Weights of a small multi-label audio tagger.
Training: 19900 steps, batches of 128.
Data: trained on synthesized solo parts of chorales (CocoChorales), 65.2 epochs.
Rows from block 9 of a small multi-label audio tagger, named by matrix and row number. Rows with one number within an expert belong to one neuron, the router's apart. Each number is 50 + 10 x the weight over its row's rms, rounded and kept within 0 to 99. All counts start at 0.
Before each expert's rows are labels from the 100 clips, of 14976, where the router gives the expert most weight on average: "responds to" is what is common among them. Only what is clearly more common there than usual is listed. The data: synthesized solo parts of chorales (CocoChorales).
# router: router (model.blocks.9.mlp.router.weight, 4x320), inputs 214-319
# up: expert up (model.blocks.9.mlp.up, 4x320x320), inputs 214-319
# down: expert down (model.blocks.9.mlp.down, 4x320x320, transposed), outputs 214-319

# expert 2
responds to: note F#3; note B2; double bass
router.2:52 70 71 38 32 67 44 45 38 47 48 65 34 51 41 56 38 58 57 47 47 62 54 44 41 46 66 50 41 69 44 37 25 61 56 61 56 52 50 43 63 59 43 43 64 55 59 57 54 42 52 41 61 70 37 56 52 45 49 45 47 47 49 36 53 52 25 62 57 59 56 41 56 31 37 39 40 52 40 48 49 42 50 59 56 50 66 42 44 65 50 54 54 60 41 59 61 47 72 50 61 33 47 52 39 45
up.0:53 47 26 53 57 57 48 44 65 50 45 66 49 55 63 64 66 56 57 71 49 46 59 53 54 44 56 72 44 36 53 45 45 47 47 40 64 43 51 54 52 49 50 43 33 28 49 46 46 48 51 64 35 41 48 45 48 48 60 44 74 48 39 59 52 53 60 51 50 43 18 51 50 54 70 45 49 41 57 42 59 46 39 56 54 62 40 32 68 56 56 43 59 58 65 53 55 45 57 69 51 58 48 51 45 59
down.0:59 46 57 52 47 45 47 54 49 55 54 50 41 37 63 49 56 49 58 58 35 48 38 38 46 48 62 56 67 64 60 47 62 41 42 33 53 57 55 67 45 47 50 46 48 58 46 56 45 55 50 52 55 43 40 63 59 42 61 40 66 67 52 56 59 42 50 49 39 35 57 49 62 64 48 50 38 64 44 46 39 64 38 40 63 71 62 27 40 45 56 63 44 57 48 50 58 54 59 66 50 71 66 40 45 50
up.1:72 35 51 50 66 56 52 65 46 48 62 42 53 46 42 49 56 36 41 45 41 52 53 48 57 65 45 57 53 52 43 50 54 48 51 48 37 61 48 44 60 47 53 51 54 45 84 41 51 64 47 48 50 53 42 59 43 69 52 35 58 47 68 54 37 53 40 50 43 61 46 44 66 38 38 47 38 71 57 45 61 61 64 44 68 13 58 38 57 43 41 51 38 52 53 53 55 64 46 48 47 46 47 44 63 62
down.1:45 64 36 49 32 61 33 43 68 48 44 39 48 55 43 42 36 59 62 47 53 46 37 50 32 34 58 54 53 47 57 42 54 49 42 51 54 37 55 53 59 46 60 63 46 46 34 47 52 47 64 49 56 63 42 48 50 35 55 48 44 50 48 53 69 47 64 59 51 48 47 66 45 48 71 35 54 28 37 42 47 49 32 58 32 90 41 47 71 48 43 48 71 72 48 41 47 38 62 43 52 54 63 45 41 50
up.2:65 45 60 50 49 64 34 45 44 57 41 46 45 51 49 54 59 48 41 41 42 42 36 62 50 49 44 47 52 46 43 47 49 60 33 38 62 60 59 55 34 49 53 44 51 72 56 44 52 39 32 49 64 45 51 46 40 40 63 42 48 50 34 49 52 53 48 36 58 43 50 25 46 72 52 57 43 43 46 51 45 41 49 44 47 54 52 37 47 40 58 43 40 55 59 36 54 65 64 53 31 67 35 64 55 51
down.2:32 68 49 59 38 63 56 44 40 40 48 35 48 46 68 33 29 46 68 44 52 60 63 47 37 50 61 51 59 61 52 66 37 31 51 49 33 41 31 45 61 52 54 62 55 44 53 41 40 45 56 41 40 67 44 55 64 29 42 41 45 51 52 47 42 51 42 44 52 44 51 75 58 30 60 54 52 45 63 49 52 52 44 46 49 63 55 56 39 75 49 39 56 61 55 29 41 35 59 29 50 34 61 55 42 46

# expert 0
responds to: note D#4; note D4
router.0:42 49 66 52 63 38 54 57 50 46 40 49 57 34 56 66 54 50 61 47 58 48 50 30 43 53 55 39 60 40 74 48 61 50 60 60 41 48 36 52 53 50 68 62 33 47 24 50 48 71 45 45 43 32 60 25 47 32 45 36 58 59 56 51 52 42 58 54 47 46 65 54 44 61 43 51 66 60 41 64 47 68 48 34 39 64 53 44 38 51 41 55 56 37 44 58 57 39 42 51 40 54 44 31 59 42
up.0:41 56 48 49 54 52 49 39 71 36 47 76 57 46 57 57 56 66 44 55 62 39 43 52 50 51 39 47 77 45 51 67 28 42 57 52 48 44 40 58 55 55 54 61 32 22 59 50 56 48 26 46 43 72 50 35 44 51 50 54 64 21 43 61 42 52 54 40 41 50 52 59 61 45 51 48 48 52 52 48 31 43 49 49 43 46 33 27 61 55 57 48 56 49 54 57 53 42 37 48 37 56 41 51 53 48
down.0:60 42 54 43 45 46 45 40 56 39 45 35 60 51 52 36 43 38 56 50 49 67 55 33 52 48 57 47 37 62 49 55 55 43 52 62 40 51 62 46 41 39 39 32 65 36 45 46 47 51 39 47 61 44 50 70 53 38 62 41 53 57 62 19 78 61 41 61 74 46 51 45 57 68 53 37 28 69 52 33 68 57 52 71 40 44 35 57 36 34 65 43 53 53 37 42 54 60 62 53 49 34 46 50 51 74
up.1:31 47 49 43 41 40 68 34 40 51 43 40 58 46 45 46 54 40 42 50 41 43 70 56 48 28 46 30 61 62 39 54 31 56 57 35 51 52 50 46 50 46 42 43 52 60 52 37 65 37 43 43 47 42 51 52 51 42 60 44 44 58 41 35 46 81 51 60 55 51 52 46 40 45 57 48 61 28 52 34 51 54 50 53 52 72 31 48 44 43 54 44 40 43 55 52 33 64 54 60 51 58 61 73 36 34
down.1:57 45 61 50 36 48 37 46 50 51 57 70 50 57 29 65 75 64 49 43 53 55 52 40 46 76 51 62 42 44 59 53 66 54 40 59 49 44 59 60 40 36 60 50 47 39 47 59 42 61 55 57 52 55 45 53 41 49 56 57 48 42 56 57 56 32 45 49 62 46 45 46 50 62 47 63 48 80 40 53 57 47 71 61 50 44 54 54 45 58 41 53 57 65 32 60 64 54 39 46 43 49 41 29 54 72
up.2:42 26 51 48 45 50 48 56 51 52 67 51 40 50 55 38 48 55 47 44 44 52 62 47 58 49 53 61 30 55 47 46 61 48 54 57 50 52 54 47 48 42 38 47 47 53 45 54 49 46 44 45 30 58 56 64 56 70 39 63 42 44 45 33 56 57 65 53 56 73 44 47 65 44 53 45 52 61 59 49 53 74 55 36 50 18 46 58 39 47 43 56 36 49 44 41 73 58 44 57 59 38 63 54 52 55
down.2:51 52 54 52 59 47 38 49 50 36 53 46 43 40 43 69 70 46 53 55 62 42 40 39 47 49 48 38 72 46 57 42 49 44 52 56 48 53 43 41 61 50 57 50 39 48 36 47 40 61 41 47 52 50 41 31 51 37 53 46 50 32 64 64 48 43 41 41 51 35 61 54 36 48 47 57 41 47 46 73 47 35 52 45 35 69 42 38 61 51 25 39 72 54 56 57 51 53 57 52 41 63 46 41 56 41

# expert 1
responds to: oboe; note B4
router.1:58 37 47 50 49 41 46 46 59 55 52 54 39 46 47 41 34 46 58 35 51 61 61 53 42 51 58 59 35 30 58 42 60 40 47 48 58 51 67 40 39 65 31 46 63 68 52 50 52 44 43 48 51 44 66 48 47 36 67 62 43 57 49 61 45 52 65 56 45 44 43 33 50 53 44 56 61 34 48 45 50 44 53 55 61 53 60 26 62 47 38 51 33 45 34 44 60 47 48 34 57 43 40 44 44 47
up.0:47 60 49 51 55 42 51 49 38 57 50 63 30 50 55 47 63 77 40 46 61 40 48 58 62 60 40 40 55 46 44 68 61 39 54 41 44 41 71 67 60 41 35 70 30 56 39 51 55 61 57 66 64 53 46 49 43 62 53 51 47 32 56 62 54 45 50 46 47 44 56 40 43 59 50 60 43 40 43 32 31 37 52 57 42 57 64 51 77 38 58 60 46 57 40 44 49 63 41 58 38 64 40 50 63 51
down.0:45 34 46 50 56 57 53 66 70 51 59 59 46 59 57 35 23 63 54 45 69 44 46 46 43 61 39 61 49 51 49 46 48 54 58 51 54 52 54 52 39 31 58 48 66 36 54 65 56 41 47 41 27 62 53 65 48 54 35 49 37 42 50 41 44 49 48 48 23 60 67 76 47 68 46 54 57 58 56 45 39 54 41 58 31 66 47 39 50 63 46 44 61 39 48 40 64 63 43 43 52 54 56 49 26 47
up.1:47 64 30 37 54 54 53 51 63 53 30 51 42 53 69 46 53 55 57 49 68 50 62 51 48 45 49 60 53 31 59 46 41 67 51 44 57 38 44 47 34 53 64 65 56 47 58 53 54 51 43 59 43 60 54 36 56 36 48 49 51 36 49 49 47 55 36 48 54 60 62 52 53 56 50 47 46 24 43 44 48 37 58 75 56 71 43 36 63 54 48 40 49 46 58 30 45 51 39 45 42 71 36 47 39 40
down.1:37 64 55 46 59 36 73 52 63 57 46 40 52 71 52 48 55 38 45 60 59 47 44 49 36 52 65 39 43 44 51 41 43 55 56 47 62 38 44 34 48 43 52 47 50 55 59 56 45 47 50 58 71 42 56 52 55 61 50 45 33 38 44 74 31 67 42 35 55 60 60 35 61 43 33 49 52 52 54 43 48 57 32 67 72 48 50 23 62 35 51 72 33 55 42 46 30 52 55 63 38 58 48 26 53 36
up.2:44 71 47 52 55 47 55 51 30 41 37 59 56 44 63 49 81 46 46 48 23 53 52 60 49 43 50 41 60 35 60 71 50 52 50 35 52 49 47 64 37 57 59 47 19 67 45 59 42 49 33 73 47 38 59 33 56 50 56 47 49 54 65 64 52 57 49 53 63 34 40 42 54 35 48 58 45 33 51 50 38 40 58 47 60 58 56 45 51 45 36 45 35 56 48 51 49 40 41 44 42 59 58 59 58 43
down.2:50 55 56 49 60 40 68 56 67 47 46 53 49 73 55 51 35 60 49 60 67 43 65 38 64 44 51 48 51 65 32 29 37 48 37 59 42 57 40 31 77 32 32 57 64 42 73 52 61 51 64 43 42 55 35 66 35 74 40 69 49 42 36 46 53 43 41 57 46 52 45 40 32 34 52 56 64 62 46 39 62 56 49 42 37 38 55 65 48 50 62 52 56 39 40 64 39 49 47 56 47 32 52 53 53 54

# expert 3
responds to: flute; note G5; note F5; note F#5
router.3:57 34 39 57 57 48 62 57 58 57 69 38 61 59 38 33 55 35 41 58 40 53 45 53 57 58 41 65 52 49 53 49 59 48 46 48 40 53 72 39 40 39 57 51 51 36 61 55 62 50 51 58 53 45 58 59 57 76 37 53 46 44 49 35 49 51 56 61 56 57 44 47 61 49 54 43 38 56 68 42 46 66 55 38 64 27 51 74 53 46 61 69 51 41 65 40 32 65 40 51 57 49 56 50 45 65
up.0:31 48 46 51 56 66 63 55 52 44 67 47 39 45 42 54 45 63 49 51 46 47 47 66 47 48 31 56 53 47 42 75 57 45 44 44 48 54 60 49 42 24 37 59 34 34 34 55 37 47 60 59 61 54 36 48 29 48 41 61 56 45 58 52 63 52 69 51 45 34 19 47 47 44 58 67 45 45 64 51 47 50 58 55 47 49 49 51 46 57 39 40 71 42 47 63 36 57 47 47 44 57 67 48 54 52
down.0:45 39 49 50 65 53 65 66 65 41 69 44 57 44 27 45 37 48 58 48 68 59 42 34 42 59 57 51 43 55 60 56 56 54 60 45 59 58 39 44 67 53 30 66 61 57 44 50 61 49 47 56 49 36 51 49 53 60 44 62 39 59 54 44 54 36 51 43 46 61 36 39 53 56 31 50 46 63 62 55 66 61 61 55 52 24 54 41 30 33 51 62 59 54 44 60 48 30 59 47 26 30 56 52 61 49
up.1:38 58 38 50 38 56 43 50 64 52 67 63 48 50 42 74 57 56 48 57 53 37 41 42 29 42 66 54 55 58 52 47 45 52 60 58 54 30 52 59 46 52 46 60 53 38 51 52 59 53 45 42 44 55 34 44 54 40 56 60 43 45 46 56 48 46 42 42 55 66 60 58 48 49 66 45 65 45 31 47 54 45 35 60 45 51 41 34 61 44 48 57 81 51 39 52 59 50 65 70 59 46 45 45 38 25
down.1:46 53 60 45 48 53 50 51 61 48 60 64 35 42 32 33 62 34 50 46 56 63 50 53 54 52 79 39 28 60 52 51 45 49 50 60 38 50 48 50 49 50 61 52 50 64 36 57 68 45 51 56 29 45 43 48 60 20 75 61 33 56 55 57 44 43 46 39 45 54 67 59 41 48 51 49 54 56 49 60 52 45 63 55 43 34 45 51 38 59 42 53 68 61 37 54 55 39 53 52 51 45 45 50 54 32
up.2:44 48 35 59 45 62 60 51 59 43 52 40 49 41 67 70 55 69 41 42 61 45 56 54 45 46 40 51 52 55 37 77 44 54 56 40 61 42 43 51 41 52 54 52 53 44 60 57 49 56 35 47 57 59 51 51 49 31 31 39 56 29 36 58 45 36 48 45 47 51 54 46 52 37 67 37 47 40 63 36 59 57 67 49 45 53 42 60 59 46 48 37 48 46 58 42 62 53 41 61 32 64 51 45 55 50
down.2:46 39 59 41 53 43 53 53 39 64 50 60 41 54 35 45 60 47 43 49 40 57 55 63 54 54 54 47 48 51 62 32 65 54 42 40 30 60 67 59 57 64 52 40 44 56 37 40 51 52 66 34 36 38 65 66 54 59 55 63 47 75 55 49 50 48 67 54 43 48 52 35 55 47 34 70 39 60 53 58 39 53 57 35 35 41 43 55 43 60 32 58 46 55 43 65 53 71 55 36 65 32 60 44 53 58