config = dict(
    arch='vit',
    fused_qkv=False,
    parallel_block=False,
    moe_every=1,
    optimizer='adamw',
    batch_size=128,
    final_lr_fraction=0.01,
)
Rows from block 5 of a small multi-label audio tagger, named by matrix and row number. Rows with one number within an expert belong to one neuron, the router's apart. Each number is 128 + 24 x the weight over its row's rms, rounded and kept within 0 to 255. All counts start at 0. Numbers have three digits each.
Before each expert's rows are labels from the 100 clips, of 14976, where the router gives the expert most weight on average: "lies over" is the class under the peak. Only what is clearly more common there than usual is listed. The data: synthesized solo parts of chorales (CocoChorales). In brackets: how many of the 100, against the usual share in percent.
# router: router (model.blocks.5.mlp.router.weight, 4x320), inputs 0-106
# up: expert up (model.blocks.5.mlp.up, 4x320x320), inputs 0-106
# down: expert down (model.blocks.5.mlp.down, 4x320x320, transposed), outputs 0-106

# expert 3
lies over: silence (93 vs 25.5)
router.3:115123157143062124115093125107122140159149153102142124120144123154119115128130153098089101117139169095141129135139116107085127085148160152110143087152133142101146114153103113140117141170109118101075148119172151149118080123129112131133127133148144134120141157141122123127166148109155116134110111112140127137100145138144110
up.14:170131155143103147157066129108163127107140170090125172144112108090157125097097117148120110129142128093174148154130093114145084130100135127140101115101112141147127131121113138163093153143135096145112121175140112171193120133135117145141152112150164115168098151093129162096108135114133122094132121117127119050161131167163138
down.14:119100097119165103122127137102121089146148167124122124115090161131132094173113088133153160129121138118160118131075120126111177180136107101156122184132143140144118110141033103134188157139117130134140149101130157157137110138132121127118120106132126086115126124114174080185142115136109147128139066165122098147156123101176118
up.15:138193145066149119189149184132105149101157117104174107133097090114122115106157154115118135135091136128123176105156164127121100125097158156093133118142101126116138103126108136168129099168129136110143130118142129081123140066119074108123131140165123129143144088177150130065176131115141100158161129145097117159139126144105109
down.15:101127102120162147147118088095122101157138117140140111122109122124160118118100138140117137115148062107128129149141104128152131124132139127111136130114101157143122119132123144160146165160181109093120160111101135161082155130102095116135130135144135103115132124114116090163107198115128115112111140155142151107129109167118158
up.16:121123096139092143133123135142140132139129145084114097118117101122154109138081080136167085108138142136097146184168079113139131135123096143170119117128151147120134147132205148146134162119133161123065099090181138110155099144117115171152109086174151148109102123152121138124116122153156135165109146113136114114119121131115161
down.16:129104121100158137122122101115158066121116141132093127133118107125143138130110109113132157118114063133120149165065124151150142147159139122123085124114113094138128164124121124156148152148197119112090130150059119119140127150115144109122137097112154178114147145155121140156077174111129154135054128112122086148101098169119151
up.17:120152098083152122149134117134143131120147159144131107117172087102128138104127138124136144116090106117061093111094117124128112118076111154104067184158123130113122133110168142129112146097146125151123134091154106095147133069145122137159102142123105123150158101144166099102151140153142170136167134164124078138130134121169140
down.17:094112137074116117149118117074119118141145160147096132157134117146149138120116118107099108109161049119184135171137098094145166144156138169128090127128120159107141113133059133139121147153158071116097157119116102150081094141102138103149133126150129155127155126129123142171147168100148117110104114159136151110156143145150136
up.18:153153129124146093182156147145096104132119105127112130154091114101137110135152069092169103123131139106167135105132116124099121115114085166101128167077089071102127141144129129141128120129128122126118101131124159136175161119139129135138125120142115188135105118149105165146122107075136081113106156100106102105118125113118104
down.18:136099083135153135156122154140144105121121131150095121108130142105118120152088170160136108116106101134108107109100129152107107113116156112141126147112119164154148110168113131140173142170169113117131141147159111118115148100122116096129103143153122104153155071100160159129153138157118153125177097140131118178095153096144103
up.19:099122118116113154185095126119159091088152118157117105116149157144110155128145093127089143117131145177184157089149131103134140147154141112120134157136140091117107148174113150123144089090158080175151134149100159095148151150129125095120177074134133088114157110113159115080157102148095117137171138097107140103121131116136104
down.19:167150144120131094111118134156137178122070157120173128143095118118178110125112145145159151141109115087063118168086087128160130133100161170151122107121096147147141112112141147155118174181149159092129116112144106160137110101116125150155107152136142179166085133139097126134120140113135136092133128158147102156129137148139142

# expert 2
lies over: F#5 (26 vs 2.3)
router.2:136124104100191106117139106106170139171117109141163098152113120127132115151110160133149142155077173123106146153152073145154142126137084140159139106141088118160091161119139148150113131121116157151139168098103140104101170131113156142146103131152114142136116134120116150123093134141138186196122095137092105125100146127159111
up.14:107151129121118091193136131170119135092166103120134109148122138057098116126128104149157102147100135169160130082124091137076125125113122134084142155094095098133141141153133138126129142127088139140111088140104137106155114102138111131134124139155141156147127093131097150122149115113141097109119165085127095116138125102131120
down.14:157120175113097160119101093140158124099109086145110123135191135116135185140078140172134148136118134129175079138112148110142116114145182139165120144125140170166187102113152123157124110135142175141146117134141093164100125105113162138123090111129096095109126156073162144097126108158106151092129050159119148156124101143149172
up.15:127145110094124145141095112157110094116121152086141174108168154099146149145121125093113109116091147165101139106090151168152098111083135119128135136145108150125123095089139104115182143103160117143156107119157099131107174102151124132166132125110121153148147188144135171123125174096167120097101108117156135102114145128079088
down.15:103148186115111134150116153121113118111115110129146098155097121118122130126127117101150164106135168119148083140155189100130125106155156117150127134131137144096187141149098119121103080126134121068113113117101099125150099106121177141125095136115110159112082112137129114122153152139122118121174113139099112141109147128161155
up.16:128139160129108183138140102130138135107139164141153168140139108098159126122139118096113114097109144095131122135139120127170099098140099075090108160108142104126151101123175166143146141125136084160140117113164088122130113132149173128167107092145171133109139140144143150102131117154121143130167076119155167102137149194123135
down.16:135149084135121121163162105119099061126154111131104137144127128114142089139130083107128172137181102082139116151117094102134119137136115087123141127081100100163122144202121123184163143186110161165140142149108138158109121108105131113141085120162127143099127134085108090121163101154095137128088108123185131150128140145133116
up.17:120070128125116121122105163134120119084133151121103129137118124138163139109118119184067151124126136131139093120082120106117135141146182139127076132125121121166154122138137085153160156137110166155101125115142111122113099127138087153137107128120098142147135165139133091124182125119101122100129135136188101117173105110136139
down.17:065135134114125138127128137125117122133103141151171045104094140119127105178116094146155155119130145166136114082164158163134188154145155093128138153112121151119132161157114125133150160087080112140123159151104107150141117096136134146100093074112116117111084120118105097109130152147116103154137122103066152160140133128071112
up.18:171192134116113139112155142120111176143184125113102112120139139130116124121118104200125099123143122153107107141111133124124148109125111134114145139107131143139147091063113110152157134163147149138116140150144110149130150098112105145139103174146141131126119099143079131132130084120168126121088115176141148113130094191126139
down.18:143112118152137127128137132093145106146106129123148131160152104131096119126162128085135135128117140106139126081108115109134122141142186104144122114137121125102148142138120141144168131141126125102129081131112125126074086128104171173102096139117161129123096126150115117097146126105075118144099135156078130104074145082129101
up.19:114149135182115130111085142138155151109121132131141151126167163089175122083145120126133099113106125129158153153122117133149134133100148148158096127123144123160145107096155120107143136092088122129191143151145082143148129189114122139133095101103152097174110142170126091137116098119159146108102137127137120103184109162112142
down.19:105100175117092105111105130098117157128105099109137122075106158109145140140077125143140150135133134140148114116158123135108137155115157122089183129125176201126148146142101180143117124130127140108083148145145120134144118091134146143122117108136092112127178107074177148151121113113106150101117123137122136122147147106125137

# expert 1
lies over: G4 (55 vs 2.2)
router.1:129083148130150144150181156117116127095135083160100140160122085121114098150104072110121126142130071128107118117090173125123158099162117115123091189087154124110158138147105141116133128110152124128137094151072129125093117119130149113117193130111100110119131164123137127124122138157121119137093113145165154164186134109122115
up.14:130134138093138132141108146156114141088120106135132090161106107085130136116110137154132123126101114111183140129178165120151067119128141180150140099138121178166151154160148144117092113157197115118142105150137123138145123101049131139119105157136130110128184093148115169146154155111127132136149096146137125136114162122136115
down.14:116159138164129112086138130106162110167119157122129134104099125175104100128145151127119157145145145121082144125100102134089160113135143127114139132161155111078111085081103107112123130130065141116115163128143119106107110140196076116111165106108117106141044139113203085136117095121149155149111168119094126094118122085094120
up.15:150132132142159093120139112115138135145109113120155098105147137136122133142120156158105126135129102102145131149102105173099121135124155124163158087197118164134096084098103103154139116144151196111142133153148128149119133175108151138121169125093152126126125163122094133154102163093141146115102081153115114149116110157149173
down.15:090121160090121116140138152111122122114127126157126094102127131129107106175118090130150110137134117111133134091132143152135142141133118127079098137162142157111108121135076095129187152120148111111118097149109124102143138107149143152081127102115098127116102112156137097112133116119117102140119126141103130128134135103102082
up.16:196116133114128124106138077127132129153117128127126128101147131151163133108106125133147075107118137129098138105084109115123140128140115097127132105195105156119128167090139094146160120113115128185131146158158128136132140120129100105151129151122133155109125180130134106132105090110125175134069152103128135125149104151122147
down.16:113134165109144092147103144146100171137154104122166131123076144093150104173108107079119153098112112120172132148162164127133096138114113172101116137142102118082159135162134126117122102144157116092130133148110116160140131115105156137102094124113112133073113107131124135128176179132108133143159045136112095168113146126162127
up.17:131126151087119098129150144128142107108094101171101143111146117101136139152152121144160125158142130141128125094089141129117140122145138121140114176114142126149105095115078117101159120094136142132155065130116109099131145126152157130109131097110133105133159148119136146110120104139137127135115121130159122120166116102103136
down.17:127117089164122171130102109119122155151146175070183100140131160138134113112129145093126125112120128157130151197158115128145109132130130123118148102143122129083129200130160113152110142152117143149094172120130161178160126141120123131149096142132119158145102092158111104162103145094117126136108122108093127108094172155148150
up.18:131165080156178074124139121140146146125137120116111113132145131107132099133125148149102155162137100147141148132150122127099125105120124162122104087151112112132123134094138117115161089168149154126120147144126145126129115152127134127103134133120146133151121116150100146148134123086157198114137154132108090156101137129144174
down.18:121121164115071140121071144114155078110137179130122131107083157160161157119125098118124116112141162129134096106084144126125123165112172092102135132134082126170115117120112128176172148094116094170137113124121084156127115126151100159118106113088115110152119149119126131115096163156091110104126091147138162104139139159092071
up.19:167130119154108108141141131154127142150159152129094125136115116156104099135108132140108135161150101136106127125103078068097133146129153135091147098153098134081106147137116155148118117125111117110106118188163164123148098132093110126118112149169149139114150128083135139078121096103140172142114156064133115099135167127140148
down.19:129101138125131173073139120124152115080101089117103123110121123129164181144112103115141148090077134092166149133159149170142124109111125113145113131090138145147147136166169125126168164142187141180137122102136125142141166145114152146124122074106113127083170147141124147133132150171105124141156064134139138177132119148132134

# expert 0
lies over: G#3 (62 vs 2)
router.0:083178087148102158138134094127118132108129123157123145077123137107081142138159133120142162113141131170158101135126165134118152180102150089132119114149109145120137182113078157121109104112121091103107120117131123123118145154147174138103118138093139123125118105135122166123132167111097126076149121154086120075122155142143150
up.14:118142104102123128160077160112135122109134116142116122109136139117111129071135150127082115175097142143176145122124126101156123161141225130131132059125126123124143140150137145166134156137148117128139107138137167112112168129142139149160153141119131148134122093130136150103147141085150097136127132132151169094104157117141080
down.14:135154129127108141129154130101181126165155092157149099116119151116122113114137124098162114120154167139122130126134099144138157126129124115137132142118145119098157158066118119132145137140119144139131153106112109134142109153122167153118121097078078156125107130166144083122072048124145161162094139123114145105120097133109184
up.15:181113124101130150151112127152149137033129134143158127127146117137120144103194092118131132107123155153150140101102139185127157159113115148107099152128117098115119148156138167132127081104123116137133089137121122085154103126109130139157152141132125176129186136142168129114104144140114068127141114143136106152136117127106081
down.15:091169165122104123119119128106097137163147116150075120134128137128180111161094141135135108129138132130156106132140103074105111073151150110140165130111151158167149097103090092091144125127147101147119108100093126149131167093171111137118141124109137104159095117120074137139139102128157150125111120143109160104154123135115132
up.16:134142161118136096124137139146151119094097134171098145162150126145123098135140119154127145124109130145124113101113131106133141142115125072121109171128151091175128063094113143070141122134124126115126101120133156119145151116071146151106106127156146103103150125111135137155160098138157135103109125137182102115107066132127143
down.16:142140112139147164117128129097093107124115109122164114114100125136163144127118149097162086109124149127141125159151118133158120142145153172170141087144111158089128181182151107128090170104148123151150157121144119159124114139141114109129169122096109118120140127122136070112127131146124149132130141119107132171129151118144141
up.17:126126133099115125131106161164111140104113125115167097163138119143142131126141158127132134105095170108146125134136109118168109121155145157068131154098160105104130120122129126145115086141110148127187080111100091077093154105098105138178128127137097138135149142168130120098187121149093135176166097148150094134148120123098100
down.17:091115067118123125110125101061129083126113124115169143122090115115156135104110134103136160093111106164155146150085143148171149095138131082134141120087084104185124107159125126128159130119169111149132155157111155147119106155143139136103103093149153145145145138128109108180132152135082121140108131159137073114096116160134147
up.18:129094143141109156153072181082139158104136136107152121110163155098119115151135150112118128126082107118113069124100115103126104119154154116140145177122142123176168093110128110138121119149143137125168105101127093118164103095102149136130147158132121132169112112154175142123113129106112139098194127120128120124125114143149121
down.18:144123128079121109126110084112114131144129101139080157159107127130145155101131083139140128107105109106148148157079148111184127102123128099133142119149122138100144143146078125161122112138134096135107120150128125106151110136120093113152105101157100178072144179087117145108161164164141089168085159130148064173130144113124173
up.19:125142119130108138125141105084091158128112154093128112178145122159180112095102147172158093132160114125133135142096125093111126091165170125128181093137097167189104158115166125132180158172142146145090133147131167137125130122124144088123106110140098145102106158105146101121135141122142122156087158107152138125127105138108147
down.19:149121116094113139106119121080138171092125144130124148156131095124147160068111154147157092094142135132122112196084161082138129084124149150142173133119128175152118135111121124120078118112137122141127152131138151103134199149129128098140157138086112117088129111125122098128125091141134139143116176111144130096163109124135208